config.toml
objective = "flow_matching"
hidden_act = "silu"
init = "orthogonal"
epochs = 66.1
lr_schedule = "cosine"
Rows from block 6, named by matrix and row number. Each number is 200 + 40 x the weight over its row's rms, rounded and kept within 0 to 999. All counts start at 0. After the name is the row's rms in percent of the matrix's.
# convs0: first 3x3 conv (model.decb.0.0.convs.0.weight, 128x256x3x3, standardized in use), inputs 246-251, a 3x3 kernel for each
convs0.55,098,168,229,215,237,228,164,194,178,227,270,203,168,202,178,191,150,186,157,129,189,177,174,197,188,168,227,175,316,312,156,306,165,196,223,246,234,222,287,233,279,264,185,198,171,198,197,226,224,98,217,185,176,183,162
convs0.56,106,153,144,208,234,257,230,243,271,232,124,200,204,226,196,230,138,118,176,207,260,200,204,202,173,188,161,143,177,236,264,198,243,236,125,229,247,183,120,187,151,175,151,181,194,247,187,170,201,229,240,277,225,200,204
convs0.57,094,189,172,193,161,148,148,129,173,196,143,167,137,226,192,193,246,208,250,181,139,137,291,236,155,235,200,252,201,201,172,248,198,243,204,235,182,227,188,188,273,239,210,217,212,215,223,98,190,220,141,237,185,170,221
convs0.58,097,151,259,228,202,233,151,202,265,197,151,185,188,191,244,149,182,263,231,220,324,256,230,318,235,210,278,189,185,204,176,179,276,153,224,200,156,200,235,217,227,224,251,187,171,191,252,198,106,163,238,121,202,141,111
convs0.59,097,243,223,147,287,212,169,245,222,191,200,171,235,259,211,295,278,285,263,184,200,168,230,180,196,153,231,215,233,158,155,90,251,244,189,189,209,192,242,207,275,236,202,192,247,229,160,182,254,191,190,210,194,246,131
convs0.60,102,215,145,121,186,163,143,256,236,169,240,296,208,304,136,275,251,228,201,203,226,159,225,259,228,188,246,142,226,277,130,173,213,210,255,207,284,191,226,202,211,217,211,224,215,188,150,93,204,284,11,177,163,327,285
convs0.61,102,150,156,226,160,223,211,231,189,194,246,237,227,194,229,255,260,207,223,115,120,160,156,212,123,162,173,123,232,206,231,149,271,205,214,194,208,251,225,238,167,260,264,128,250,217,127,82,192,85,132,244,215,130,234
convs0.62,092,185,264,180,93,254,237,103,198,163,224,257,201,218,180,258,128,168,165,136,227,209,192,304,264,146,217,235,245,203,197,177,201,210,155,147,157,184,133,210,141,143,196,152,195,251,203,229,189,190,247,266,133,133,139
convs0.63,101,199,222,138,193,166,134,158,168,224,239,186,236,222,245,286,200,184,264,198,215,209,212,189,222,215,206,222,214,235,213,227,228,202,306,225,195,234,268,239,144,175,150,159,190,204,178,228,205,252,172,185,174,191,185
convs0.64,099,282,293,282,272,244,199,248,245,215,207,185,173,177,214,209,194,229,257,221,201,212,202,308,267,222,242,225,144,216,235,207,163,148,188,165,119,233,203,204,248,250,234,216,238,198,159,197,274,195,181,184,196,243,238
convs0.65,105,112,144,214,135,134,191,80,79,160,190,266,231,251,245,240,217,199,180,199,162,147,211,152,137,189,155,170,320,333,239,291,288,253,187,251,197,224,193,234,209,198,161,160,182,191,252,248,267,189,223,306,205,271,180
convs0.66,100,191,246,131,205,190,185,186,213,213,150,233,181,211,230,195,164,234,183,127,216,176,106,255,129,59,185,135,218,144,144,232,171,223,224,150,191,271,224,177,210,160,191,178,145,181,195,258,172,166,239,252,166,195,172
convs0.67,095,117,200,191,160,233,196,203,246,179,237,203,225,228,243,182,158,228,122,191,251,223,197,225,202,184,151,167,190,268,191,195,205,197,184,127,168,201,234,210,173,228,196,256,234,182,116,178,269,227,115,313,218,204,261
convs0.68,097,235,204,274,232,233,186,220,219,142,212,185,158,133,168,152,167,162,138,192,215,233,243,224,274,200,287,231,120,182,214,166,240,259,177,195,214,181,183,209,200,266,217,171,243,185,222,202,218,176,241,191,186,250,180
convs0.69,096,215,235,160,145,212,211,177,151,143,152,155,177,192,148,150,200,168,160,224,194,208,221,208,203,272,259,221,128,177,215,187,190,207,220,220,189,206,238,225,223,214,211,216,177,232,206,261,239,193,249,144,228,222,165
convs0.70,094,190,232,210,241,271,224,231,267,219,150,132,218,151,170,235,158,193,232,229,239,205,267,206,193,197,199,228,178,77,132,218,292,265,247,195,253,226,215,240,232,220,200,216,190,194,292,322,342,195,265,281,199,202,280
convs0.71,095,219,183,216,203,143,265,180,238,270,222,186,171,179,124,260,204,180,227,176,185,200,230,221,215,190,200,118,167,166,209,246,220,178,221,184,47,239,187,236,207,282,188,190,232,173,278,178,225,225,212,179,153,160,158
convs0.72,097,157,168,152,191,269,261,188,290,143,192,260,174,188,254,128,227,255,210,190,361,137,187,316,123,176,385,124,169,193,186,227,216,188,200,185,200,174,222,213,235,245,214,231,174,201,103,211,190,123,261,112,177,165,132
convs0.73,101,190,230,129,210,263,190,188,121,157,313,207,229,143,167,199,185,134,144,196,136,161,277,256,233,214,224,221,156,181,266,178,187,165,173,204,219,226,300,132,201,341,261,224,314,182,176,242,176,165,214,140,149,122,140
convs0.74,103,162,195,190,202,198,206,111,184,184,129,123,228,207,212,251,196,215,223,147,89,187,194,233,217,180,221,235,143,174,185,177,158,138,194,194,134,177,180,119,164,200,96,124,144,114,146,219,265,211,261,203,224,165,189
convs0.75,100,108,77,248,188,157,182,182,179,201,214,165,106,148,206,152,232,173,130,191,253,231,189,280,232,176,312,179,221,198,151,236,182,138,181,136,195,241,207,219,183,186,248,185,199,227,227,91,154,176,184,191,193,302,191
convs0.76,099,178,153,214,224,118,155,166,157,183,242,181,262,245,342,271,274,228,146,230,206,239,189,115,196,192,168,202,204,221,233,232,202,319,155,291,334,211,218,248,226,186,159,166,184,177,118,171,181,271,336,201,165,225,180
convs0.77,104,139,147,148,260,273,223,222,229,221,186,194,137,150,157,255,171,198,159,171,175,253,194,168,219,237,198,319,151,176,209,169,227,242,142,115,96,150,228,231,248,294,210,232,247,222,166,220,176,192,169,70,205,229,169
convs0.78,102,171,155,201,219,207,89,174,136,133,202,252,166,236,206,137,274,161,128,255,217,257,247,248,216,202,187,246,184,224,126,180,178,175,219,335,135,214,194,156,155,192,209,203,199,202,249,162,175,87,191,191,228,73,203
convs0.79,102,171,238,256,150,190,272,188,88,185,190,201,215,159,168,153,189,246,198,121,146,143,159,202,213,196,166,164,263,229,234,268,151,256,123,174,251,209,234,210,203,234,233,142,248,232,164,87,174,136,7,63,150,42,22
convs0.80,108,116,109,154,162,167,196,217,198,186,209,212,247,180,151,172,256,130,181,169,180,166,194,265,143,147,182,129,190,238,228,309,308,226,154,233,265,173,170,125,175,260,233,185,233,176,206,214,266,94,90,255,251,272,246
convs0.81,095,255,204,169,224,190,129,159,154,80,208,149,173,190,220,228,207,256,229,180,180,266,143,199,248,154,217,197,168,236,258,267,297,156,230,178,184,217,202,271,217,214,270,219,232,229,254,144,255,235,172,235,195,119,143
convs0.82,103,161,201,219,152,253,268,160,207,177,170,218,105,233,218,214,180,277,210,221,241,173,180,262,120,215,170,173,239,192,195,233,80,161,195,203,153,224,203,161,188,260,224,136,252,259,45,177,194,215,329,232,221,266,248
convs0.83,099,220,181,230,230,145,197,154,264,226,185,208,179,188,255,237,168,248,193,189,197,221,231,214,227,173,178,150,175,168,162,153,167,130,203,204,112,179,213,182,182,204,239,194,276,202,173,176,178,188,115,186,116,186,172
convs0.84,101,202,219,179,202,236,127,279,180,173,197,248,266,191,193,187,185,167,249,199,254,140,165,260,207,181,258,215,209,230,185,154,96,141,158,185,167,183,193,182,166,206,220,154,172,205,126,131,211,143,261,260,188,200,263
convs0.85,102,173,207,231,235,203,184,175,218,219,260,164,187,144,142,161,177,168,212,245,158,217,206,173,188,233,164,254,271,305,243,198,122,131,92,2,125,148,217,216,161,205,219,154,173,170,157,136,218,203,175,175,168,123,232
convs0.86,099,252,145,174,210,176,145,166,258,182,229,142,115,207,208,219,158,97,235,215,290,286,238,262,237,247,289,179,198,218,164,190,166,210,187,122,146,201,292,261,190,233,184,173,244,220,229,214,212,298,199,144,254,276,291
convs0.87,101,249,209,203,200,181,207,145,144,166,189,210,230,252,151,265,134,79,155,192,164,223,184,260,204,167,210,174,181,285,232,200,325,279,248,192,199,234,222,225,220,295,238,206,245,252,306,254,216,296,225,218,215,196,137
convs0.88,100,218,246,257,180,213,226,212,246,260,170,254,225,193,270,261,184,163,139,196,234,240,196,167,212,195,234,210,122,231,129,187,166,121,169,115,164,186,156,130,188,176,149,112,184,177,147,230,218,246,256,220,231,202,177
convs0.89,098,204,171,162,213,123,138,262,229,57,166,190,160,161,162,220,140,166,224,218,225,215,263,220,252,220,236,237,154,248,162,182,237,223,229,187,207,211,137,156,202,194,162,223,195,186,223,108,225,249,96,146,167,185,162
convs0.90,098,276,170,187,249,190,246,239,245,272,178,235,284,240,194,214,194,149,180,250,226,308,250,282,357,243,282,325,212,284,165,205,264,197,186,167,215,226,195,225,224,223,239,208,248,215,274,212,205,210,251,233,192,149,246
convs0.91,102,231,156,167,195,110,157,224,133,182,224,166,134,127,94,134,213,126,130,180,195,156,196,212,203,217,220,211,245,152,221,202,240,228,146,202,224,161,193,153,206,238,206,193,290,180,195,217,230,204,201,226,196,198,284
convs0.92,106,192,230,246,222,267,345,199,205,290,197,206,118,228,178,217,174,216,222,177,203,193,214,256,229,216,210,230,251,297,238,178,255,222,176,184,302,211,237,204,200,205,201,208,244,159,232,200,213,232,302,277,224,147,178
convs0.93,104,156,168,194,199,196,138,187,250,146,167,214,177,169,222,299,203,160,237,188,225,223,190,196,235,219,304,251,199,190,199,238,327,193,199,190,151,218,183,171,154,190,186,181,155,188,187,232,174,161,160,147,163,159,83
convs0.94,098,124,261,160,187,293,234,178,227,154,225,234,231,180,233,227,232,263,248,232,204,250,221,204,214,273,298,299,235,226,215,201,155,239,140,160,237,236,208,235,233,197,174,186,185,191,214,258,313,165,212,257,167,187,176
convs0.95,098,177,230,204,234,214,251,203,202,255,162,146,235,241,153,158,215,150,198,197,215,245,275,279,263,266,296,242,175,268,188,133,193,121,227,228,204,244,147,163,292,214,197,270,188,230,227,159,184,227,83,208,150,75,225
convs0.96,106,166,131,213,143,201,228,154,157,247,243,189,115,236,293,97,208,238,234,230,252,272,262,232,277,207,285,249,215,62,193,237,248,107,84,180,203,168,178,209,218,210,171,188,213,167,292,290,149,114,174,290,244,128,222
convs0.97,097,255,260,221,158,182,193,184,242,200,190,209,275,220,169,181,169,105,207,263,338,208,308,264,227,227,328,162,231,198,201,234,197,184,188,164,201,163,199,199,234,210,187,173,176,153,235,203,179,199,112,158,213,194,182
convs0.98,099,292,255,231,286,173,206,236,240,189,201,212,251,186,239,264,207,210,170,196,211,194,246,269,215,204,238,184,173,184,223,200,230,253,218,248,296,223,195,155,237,220,200,234,153,173,192,197,201,300,269,198,191,210,122
convs0.99,108,181,183,228,173,220,156,91,117,223,215,223,102,233,166,240,311,230,288,176,194,219,165,260,244,173,204,157,190,252,184,239,244,228,286,195,174,201,319,244,309,257,257,154,240,167,247,209,222,225,169,218,287,261,224
convs0.100,106,209,233,189,252,169,89,284,143,113,176,195,121,154,98,113,162,151,200,269,206,210,275,273,246,233,249,319,228,166,228,196,275,316,209,274,213,214,274,190,249,230,232,207,215,237,146,253,244,256,230,131,221,111,77
convs0.101,098,210,287,309,145,237,229,179,210,172,221,165,153,224,203,171,257,191,143,157,239,162,249,262,196,137,240,149,223,205,203,176,115,192,246,231,254,175,199,188,188,183,243,207,241,190,105,141,238,178,184,242,319,215,146
convs0.102,109,245,198,244,219,182,221,302,260,241,205,201,184,223,209,222,215,215,184,261,273,256,276,281,262,264,266,253,199,141,67,156,126,96,121,132,140,242,211,238,242,216,250,267,249,232,91,113,104,130,176,171,86,154,97
convs0.103,106,214,220,288,179,161,234,251,208,259,231,214,263,159,250,218,156,251,226,41,31,107,58,50,109,96,67,131,246,272,153,161,245,167,197,265,231,197,256,209,214,236,195,188,220,194,235,213,295,230,194,249,253,188,199
convs0.104,094,237,239,281,266,227,292,210,191,229,216,199,182,218,146,125,209,221,247,192,290,242,250,259,229,276,257,209,277,222,112,28,121,89,147,207,213,251,210,194,292,213,223,243,228,205,151,157,147,183,136,146,242,252,257
convs0.105,100,227,178,195,201,235,210,194,201,250,200,188,139,178,183,125,250,166,106,151,185,150,192,175,128,215,226,212,209,155,169,238,266,171,271,223,212,234,152,189,229,160,174,218,234,192,208,216,173,282,190,244,259,279,265
convs0.106,101,127,126,163,184,228,202,211,181,173,259,169,254,240,192,172,244,234,159,250,221,268,161,277,290,188,176,218,206,171,216,158,163,154,255,215,201,220,236,242,147,231,179,195,217,219,259,145,133,202,247,180,221,155,156
convs0.107,100,292,259,247,265,235,230,266,210,163,169,163,157,241,147,236,210,85,203,152,180,178,173,211,120,231,187,146,184,216,195,134,162,172,129,158,165,206,220,247,235,213,224,239,208,254,141,189,244,266,188,282,253,150,192
convs0.108,087,221,214,154,225,245,218,226,208,161,177,182,252,218,223,235,189,158,153,158,165,231,182,153,226,138,201,251,136,178,187,202,213,167,171,183,185,257,329,268,256,245,212,216,247,171,191,249,190,125,144,159,151,154,189
convs0.109,095,217,278,155,204,144,202,147,195,218,128,216,162,112,217,188,185,229,169,226,241,214,189,237,273,209,273,218,216,118,156,284,141,151,225,189,264,191,226,265,205,226,241,196,254,225,133,148,201,155,186,146,168,95,89
convs0.110,093,217,217,325,240,201,216,223,179,156,154,205,167,187,234,224,230,174,253,209,171,232,255,236,195,266,344,263,116,159,206,119,146,120,129,121,153,259,296,296,315,237,280,274,225,271,203,183,175,119,112,155,115,132,257
convs0.111,100,322,205,192,255,226,228,154,186,189,228,207,179,236,203,288,221,184,324,247,210,208,246,248,196,250,261,258,195,207,146,231,177,205,187,267,189,190,226,226,258,278,191,254,243,125,180,230,153,211,239,231,129,165,170
convs0.112,105,108,195,149,126,190,201,198,135,158,250,250,233,256,200,262,144,190,231,182,201,184,190,194,188,252,232,208,372,341,221,333,237,165,308,290,188,193,212,258,201,250,259,208,203,221,167,228,146,338,105,128,218,261,126
convs0.113,103,179,202,223,160,192,182,170,140,196,171,146,131,156,234,128,235,236,146,207,186,225,217,222,265,215,229,254,231,189,200,223,159,193,108,152,151,239,259,217,210,253,232,240,245,162,147,233,146,197,251,166,210,310,237