A small class-conditioned image flow-matching model, trained from scratch: muon at rate 0.0018.
Rows from block 3, named by matrix and row number. Rows with one number belong to one channel. Each number is 128 + 32 x the weight over its row's rms, rounded and kept within 0 to 255. All counts start at 0. Numbers have three digits each. After the name is the row's rms in percent of the matrix's.
# convs0: first 3x3 conv (model.mid.0.convs.0.weight, 128x128x3x3, standardized in use), inputs 88-98, a 3x3 kernel for each
# convs1: second 3x3 conv (model.mid.0.convs.1.weight, 128x128x3x3, standardized in use, transposed), outputs 88-98, a 3x3 kernel for each
convs0.30 102:151097157150120119131138127158085094101044152094063092118147143091143101159128160148113111182187132075033113123134207220159214165094088128094129107121105127137124105137174077127097135129112112129171095123107082119132132149132086138119145074151109102169169074160163076174120053212127098143090071094
convs1.30 104:133124098064090155170166176106208171064134144113154131159138178144153151130101105134162171174168188124075132108136168092103092091059096101130136116102110106104109185095103201116130098171150099112146078108184092112179168126103110119080109141166115090098110146026088153125127146090177180190117121089
convs0.31 101:131139134113122097136110081119116056136136075134098111121123168115121125121172161132143112125111130070093133101137211080081128126149105133111129099103104121105098142123172138100110103099058143143091150150152116223106175125137145112115077132102190099082139130131114124124138145145183076164137140134
convs1.31 077:140115161189122081177182165115094163134153145154151106088079093088060109129119064152162196114117110161063117127087167105134134072095151140149164100109144108114155117135134144142082089065156103116122116108126114165128092108143125178174154205106145131114181060094202119105145141080157122045134144143
convs0.32 098:153130105147121161119155157185147060162114143072187170124120181110118115107085117151129065118134082138138255127100093089107094129151240082115108128118145131128115179133122141165119178145104202146141141116152114131156188152110168109096111110139222151119146110165101094173130081129151066113080093206
convs1.32 111:092048100111099125109110113120063091107129128135105092139118146129183120120112122102131091049099147109109147079114064174138115112126099097167113155160126110127089143134068161124122120099128102111164091165125085134106112161173153144117121075087107110088129103118081127061040087136108116140074105093
convs0.33 101:123115085098115134152159164186163179135108154097141096140120118120143102135151111120085150148145148095180130146181132131080094157123161154139146131113147172113142109177120144099146153143124147171122192125108082149123145133158099113078091144124139107129115076186147075138144098173150098130116129126
convs1.33 096:155055104149139182115136147188117075150147129132079119131120111132096159081079123133134125126183130116100099144123131129119149085128130126137074131161127097164163155141129089128034152088101109154071142132124088087098083165104132098108120169081137139071130075165121138155158128169114127127099130074
convs0.34 096:113100159143123192124147164102151108098130061089084116150143102154116103164143121118153156072156182091134121096133165113115129036145168076141125068119118105124116131121161121138152116160169145154151112100100117174142116184139118103087143156123111144109159119115132129127255197126209152099255180135
convs1.34 131:147176127119093140143149123215095123246133135248127158137135102155117101136150097136199164138150178082130196101067147138120138152151134158217108183160135189223090092128137091096117105081155122106166115157170076162125103185162151150122152067145169164167164146164160134144128160113067123106094068093
convs0.35 104:118126112114137126144139143122143139186073110186064162125154113110131164155081092185158180179103142041105132143129120116105108121119139116135124175141099110194130070054109084098079143103112124155115149129087063099177156124068144144158181159131129050111085147151105127112130117139084139170161169168
convs1.35 057:153142134149063073102083128063132178111162164126111143105098093126099132148105105112153159068095107097144102108135163124115123119095079139117169114120151144117193044053088121142160173131133122162122115147126141131117075108189101073196180174178086128157075074081147137087144142150091116151138060142
convs0.36 107:109101110165116094131102168085189081100089126137133150134076124155098155141112121091072159072087139107128137091082134097091130175141147122136098171124190162116152108102082105141159123160120145110123148133153176176085071150172172177145108132085066142116109133110114109107130162182111135140081073108
convs1.36 074:084100162103100146106089100102138124108158124091131121130112108109069095104102093073122115087115152090132115098070050147112087150108158104095100152115115099109176101164158141094084069109161099111125185112152118104090136138144150123187086069117139172152082144178035153183135149137105144193117149132
convs0.37 096:133109157121119155137114125120137123138194140103118213108115115151125090151124167096148071154129123104147061103152103175076016079115074136094123146155112108126113081101083086091137096157118105141153170120101108129181081083104131156168118102171113165147122081147130086071205146106224092059229093071
convs1.37 114:089109115103100099150102042140083095115127165157155158129085119145098127189128107157118104104069097105061088137093177138114127176140146138138125129095083097163105102142155142155201137144148084068103098091083120196139091129171147113156124089087168158117174154080149136143161125102122167101162172168
convs0.38 100:103142122127099125110119120155110131096095116158167125125115113129105115131140143124182213138111062136105160180097195098074116094067098159120129154098107192105108168126155173190146144122134145127164144104127130120080140118112101110135252123167120126174146147145158103138184106166226081167255050152
convs1.38 089:123172142134104123167133122137096146174144174185135148128119124125141118155165196181135138150083134159058131125114123119095103146143105108163110110181134088241136138091100086074105090125047088111143110206161101183145128118100118142119166154140107114073110126087161113133076154094103139094073120137
convs0.39 093:108111134146113098157121110144116073149219092196161072192143128111109131123101104071106095171114166235164188208199116042120066136144173104071127123106121108134091108100093087114127108112179192131144158153150181201167123177130128129150154140110089225209115123054096145167135075178079136113107107192
convs1.39 091:131058097155064146087085120176142127145130154142100155137146131153121177101111092098138105076184173131141067142115063163137142141135084124156126148214166095160115167120124116143088139148143109092105150140076118117106115166105097096099123091072078114037085118163132086145061105110068084068109108097
convs0.40 100:131090115131151112120127125148099163087151167179140109093136120146126127187158108075063138113085092162127188105118154139069188192182022139112142126143111100132138159187152124150111160087100118088127143159133140128133171083116168122138110148211126112223145147118092076054162103164127097192106113184
convs1.40 115:130106141117069149148131110136130099121103148128118179118155135126128132138159144062123092134106133081087093122090051103159125108065145088111109076139114061153079158146117129233119158160137171154173167145154129082104071181152118175149089098099135140120126114110130149152103100149134130154123120191
convs0.107 108:137145140098078138118131135156149154120077103101028063158106110114121115142137115147133142163150101096154210178134170128138132122154166101186121150159129144116137093156153107153120135175136115049103109131142132117101176141142156086135139129152129099144127119095069135143138103075037136187087146197
convs1.107 090:079067108152194194177156197170196122147130103098133098135184131103121124075109101144122080151132157145152098123079094134167105073095122072098091140111097119151181170112180156092067096132119104113143145118107122135204182167142131188164085141121156088135121189158162142176115166150125099173135082076
convs0.108 099:105113121113146106156140123161135119056087109090100231111151095122150140126125138168130166128070137110051175069143181062056070138129124149108107142179204134162130147132105132142099200206139185096147081075141144134132169117127151092126130131130123118156097078124118098174083114118094162074056121106
convs1.108 109:104059122119072094152065113119105091130127150114162125112109108145133123124096078112154088143181139086106118137159101175183119090112114167130106149116145145105102078089160208148124130106117106105176154164155208175106159161089124138111184104078092164120037124143098068155101109138131104119120135107
convs0.109 101:115104115145099083126147100123152123120107162074121186124113139124157135098129135204206059081152074126117100155144068094156154123201112119092113168166156117087157107129119103149116095147141142138100105072127108117134110068145121130158102119068161169086112081105182123090196226161127122133146142115
convs1.109 097:121186197111142167093124175120065110044133136122135123106114107164148136139136135221191124163149142105130113161121118141124083150137141160166148124166119116147133090100111112158088090091095091050084077093138108151116048128177073135144088113175169181203154137156126132192130149076139124079131156134
convs0.110 103:146173101136171109123174134089057145148156147121127103098124146126117149149113152116142065101183134113188116075116096104171107124160086107137071114126114132158110127129102105146165082125154125116102142095118114101081162118095127172064132054080103138172152156088141150162122173106212191102107170145
convs1.110 098:110073102075101186102054124123083096146102101144107122160097077155115084126107115126202146117158175097190173160075136136122136154148176162136130148143138148121149143061086041080083160141121119157141085185112126131078130146137097137130135096093140087169119092152101073185082133153091183116103159151
convs0.111 104:125141146184161169180173193155090097113093092124154125149140142151125135126136115130118078147143132197138172092098104111088145255171181098095111151116116138110097129171145099157133093104118113099126092143154103126139125167152071121146183138122130119152141133106113129168130151051086129151097072152
convs1.111 124:122142075129131108114129090136112137141112120129116134174118149121114137103116154101135115138174112138153117176137126182132136138176152151159144163146123132147131108129158130125147166146080099143175120145154108133109140192151129152110159100067095138123094132157113162156197135224099137109124164134
convs0.112 098:096115146078126118173120129172183140145149114070138105097147139099098157131114137170098095101176137081158143206137067080125154111140118100130161235159114154173154097124069101145109193141150112106109160157177094141141118120155099169168027128111157117143099133130101126240115177180138089116128116084
convs1.112 079:110057096108059045074098078159155147096131124110125181135149125085063093105096083175131181136105148152072113064085037133144148096106099141134150124160128121080109140138048095169164153091115093133096110150150176097106154107167112075122113170075059135159082071131075111090141139082130149121164078116
convs0.113 100:098150104146127113208170117162124129074128202182136187116118162114126134139118139078090127108131108167152144174205129050097128197120152123128091206192130152108142130166156106195097136123135141093061155136132122123153103125160140161150146134095154122163101122146156180111131165147116061158153149143
convs1.113 065:154112071141126087110084141130125116098120159131141176108117145117117110116146151167161158085118137085102120075103118114089143085063044175118129186139136193083101126183083145187193153074061149172099138131130180184099101138143082154085085083155018154176093135135065125113125163142124178140149132110
convs0.114 099:136146199118091135124128122141155126126070094072100115165147124183128174126144127065166063144122148080127103090152074058065058094101095137172128109123124103137091081144159163171104113128118154125128178094123071123166162096084152175163116136121088180179153159092162149117089072047091138121089179057
convs1.114 091:109139169156149108133100107119115128115140128114142134136121114119113120145172150095143152136152120090082164134134127162255196127128158168144152124116152099085139096138056116113113110069093124103145205099135129132128112172204119112153124048120143135123089112164128083127159135181105097114143162137
convs0.115 097:112182136111125097163123145105131121095126112095149144120124157097148109144222143087169019124031041088079139131093060093102121206094125081104094120162142131138117177084058142106141145173160171106135148132159127133174155105140136099123136111219151097194148060139108099171101098106051069139117065190
convs1.115 116:060128089171170176113073118150126137122115188104114126161138139110167141157154152122152104132144109104110112075131083105151179113116193180133087160167113114089110087168115147155114240188189158182159129113133132097123090191131041188110113110102105154130087153122130148103135153125098155120139170148
convs0.116 106:194128132147161127119180164115061186143204133122076009131128112165131170136095097103144084041140059097142142049117139086134075141114114142121100152152121126125151136154120084105130112112155121066100062104078094082075087132099186134086148100131123127056135086191092131112123097119092051093103152120
convs1.116 077:125131115147102170119180168174157194137119133129165173150141075130082106157143141167191094129121087134102098177100102127138168104134195141136136157109156175126141082032083054106116066059025202138148144151199145109163162136140157145178165140160128094193180095169145114153117114130185126149104101138
convs0.117 094:129125164102098133129134148160134128187112129078096083124106156137154146142154175130164156138113199115111119132169159169124111075023059138130131121129134148134139173157158109113113106120107134146142153171140115117149182159124185114112059096145116132218157149141089077070175115235140123184119108080
convs1.117 138:126121139096134185157054199139123125105120118090106129115114127100101121120094138131130125148174137101076155140125120105113142186195107135127141117101128104110111106119124149116145176142081115107108191218210118094085119130128073078196139073121135143139135115114076132068115117113120121159066100119
convs0.118 103:130132147143163119104124130119185126109152101139168144122159135085120167133100102062065156078181105066040109080171119067124147170203100134115136108127137125135103148145129092123105085106123141122184168117136097096103120210099145137098069146109123116154125120005163105176117184172136144123150021127
convs1.118 084:129154106166123111135132120113178199130125144123108125142151186120131151138134122113124165124107155118095120164107211137092155084106120138125159092092135139125163145144166062110150112117150115094114151169134130134157088132193115106147145081068166126101159111070167155123122170118168129171138126174
convs0.119 097:118115107116067098157120112179129104126066108132097100101125173140121119106107130142095088109113104136099124073167082058117021116132121089119125131157112147145173155122091139125172097168124068167151121130120122121143148145114222138156157136169110088177214124178176103108181130134175160130095125109
convs1.119 103:080066044078108089129071065116127103115132162145144141149101105170109103094076115102132130133137140098068115124048093145120127051038130117137147084106117087078081172144090101189091144171133146172153135191173155113128093183119127139084135083068092142077074126108117103085123114118111124100112140153
convs0.120 099:151148107126152134105119140124090183070146129154153151112159111142139107165155113085155157138101148118195133133140110131154111109218124143111135099104155159108115110118134065111123128142101111172171134167117160133117125146132110134154132134102113147144098109179073099187028243182076096153105255197
convs1.120 095:187108135121049152136112127050147106090141129099155123091121133145105113115093110125192120083241126111224100165134150167180141126133145255110150239098165255081134120165117122126095172171148109129108163111098133090099113106126151152136137163141082217160097182165157154171134145113104158135047115135
convs0.121 090:112122094109098149113143153112134125170150095222099074171115157118114153116105152195118065109098069075109108059081009104133076098122054143121126134153135123143157132108147114141124169198144114085142076114095115143135146123140111093086091187131131151176127113140149155155140132165192150101134105138
convs1.121 118:077085124114076149109102091136120127098101135123132151198158134152141129170156160092143131117157157113131135188096105123120178120180191100134173088134146087086137072080071114150116205195165143206187121141158164109074126168152145127152073113102106138144080097139107090111079100113127143149171181200
convs0.122 100:153141146126151158146144178108191160094141091099109134114100114159114136114079127155143175142150162121168158050102134023138109058100160098170145101114120110126115138103144137127166118150140122145193112149153135100082145127154157125095141107080120156132133124151110157198255250169219127181255223137
convs1.122 144:168115159122135152068081137179088120186095139204094165110130089138131138148139130146187157134207177165195223161159114168169140158174112170194137148193109190222083128150159187096144182152121160165119107172131123136130107157160173112154114141158182123165138113169195114140152205121070188117020142149
convs0.123 097:123131129134138123132098135162094077167160187127103123085110107156155140159140149247106142141131082089095081161195225086098107049125112135161136095097076139109142155132147139146124133114128110103081172116110162157089106107139160150085094099056115111133165081128197165159163145145142136105164174043
convs1.123 119:151115138100081081079033095162145085083097131155151114198110081173082127185204163170118120130160101127108103069140143094139113103068123086185142115127154089125143131134129191155115162127145136095166141114144127178195094113155128168146155093150122119109096102112091083104121119105144115117113120182
convs0.124 104:138143155146084117097096181164089129154109139150151135110119145147157145143184139098145092119135108184158191121138111171096124121150163133126113150122104182168097112090129113168182109139115086108117112107086104079112099095059062089069082090116111129098118150135112120108195138135090148118210104166
convs1.124 057:160084102105114170156097141142112098183158129185145125118112062143119143152077113109091131141154183158123186113151098144187113127176122128236154112233126099225108095076074079085130113122139118065144097120067104097123136146150067137211061132181127185221150128156095185129109177181087143136091164121
convs0.125 094:109109109149152139124164100038095052107107070147099162100125094119150109179114144168100158104106095157102127118070124143093051163137120135170146139171109115114107112117124141097100056147111136104124124138091134090075139105091109129155105076114103086104134140152143179145134149147213154183189152166
convs1.125 085:174166192140119134096146204060139141078148135179188166115132113155148155155179117120187096112139141100159108175180211180106145096127128077125146108127166119168155138085118165179112116049088135068037127104109114157132078105120065065079130118135153154109109116113122127135110100110102115151134170143
convs0.126 102:096134138124138144109143132156135045136100058167096122117156136111104140153127140150096161175041100136159098116068018130148000147167101141137107122109080089140076125147134099085153117118116099116136136147132102105126084060144096096114156134092172151157129155110111181152138166078178170097255150138
convs1.126 090:111167055103138124104092052152074127165088165162120136167116167129119140160101119145179149109173224133194216113072074163131167144150137144176146156157147129130107035080116083137098183190093130112163115106129139150140093116108083130158059115197135099135144109129101131164097138089141139162121125139
convs0.127 105:179088089164105142127139161125168123142132084109090151147134163122118112182120100109132119162160153066162102138167167153118111171125117138169068135133145153098120127165145106120155161129152076153176154145097136201103091087063098161102111132158135163141126178160193116108116131060131133070096180107
convs1.127 062:130156138101119146098097149114116112140135104122150126106091114124114134115104116118129129105164187114142165114075070115130088112032174166131103136137172165126166181080118182089005104102056063094151084119088092170109139154127076199137049085104175127125076157117161094206144129116155109124164137119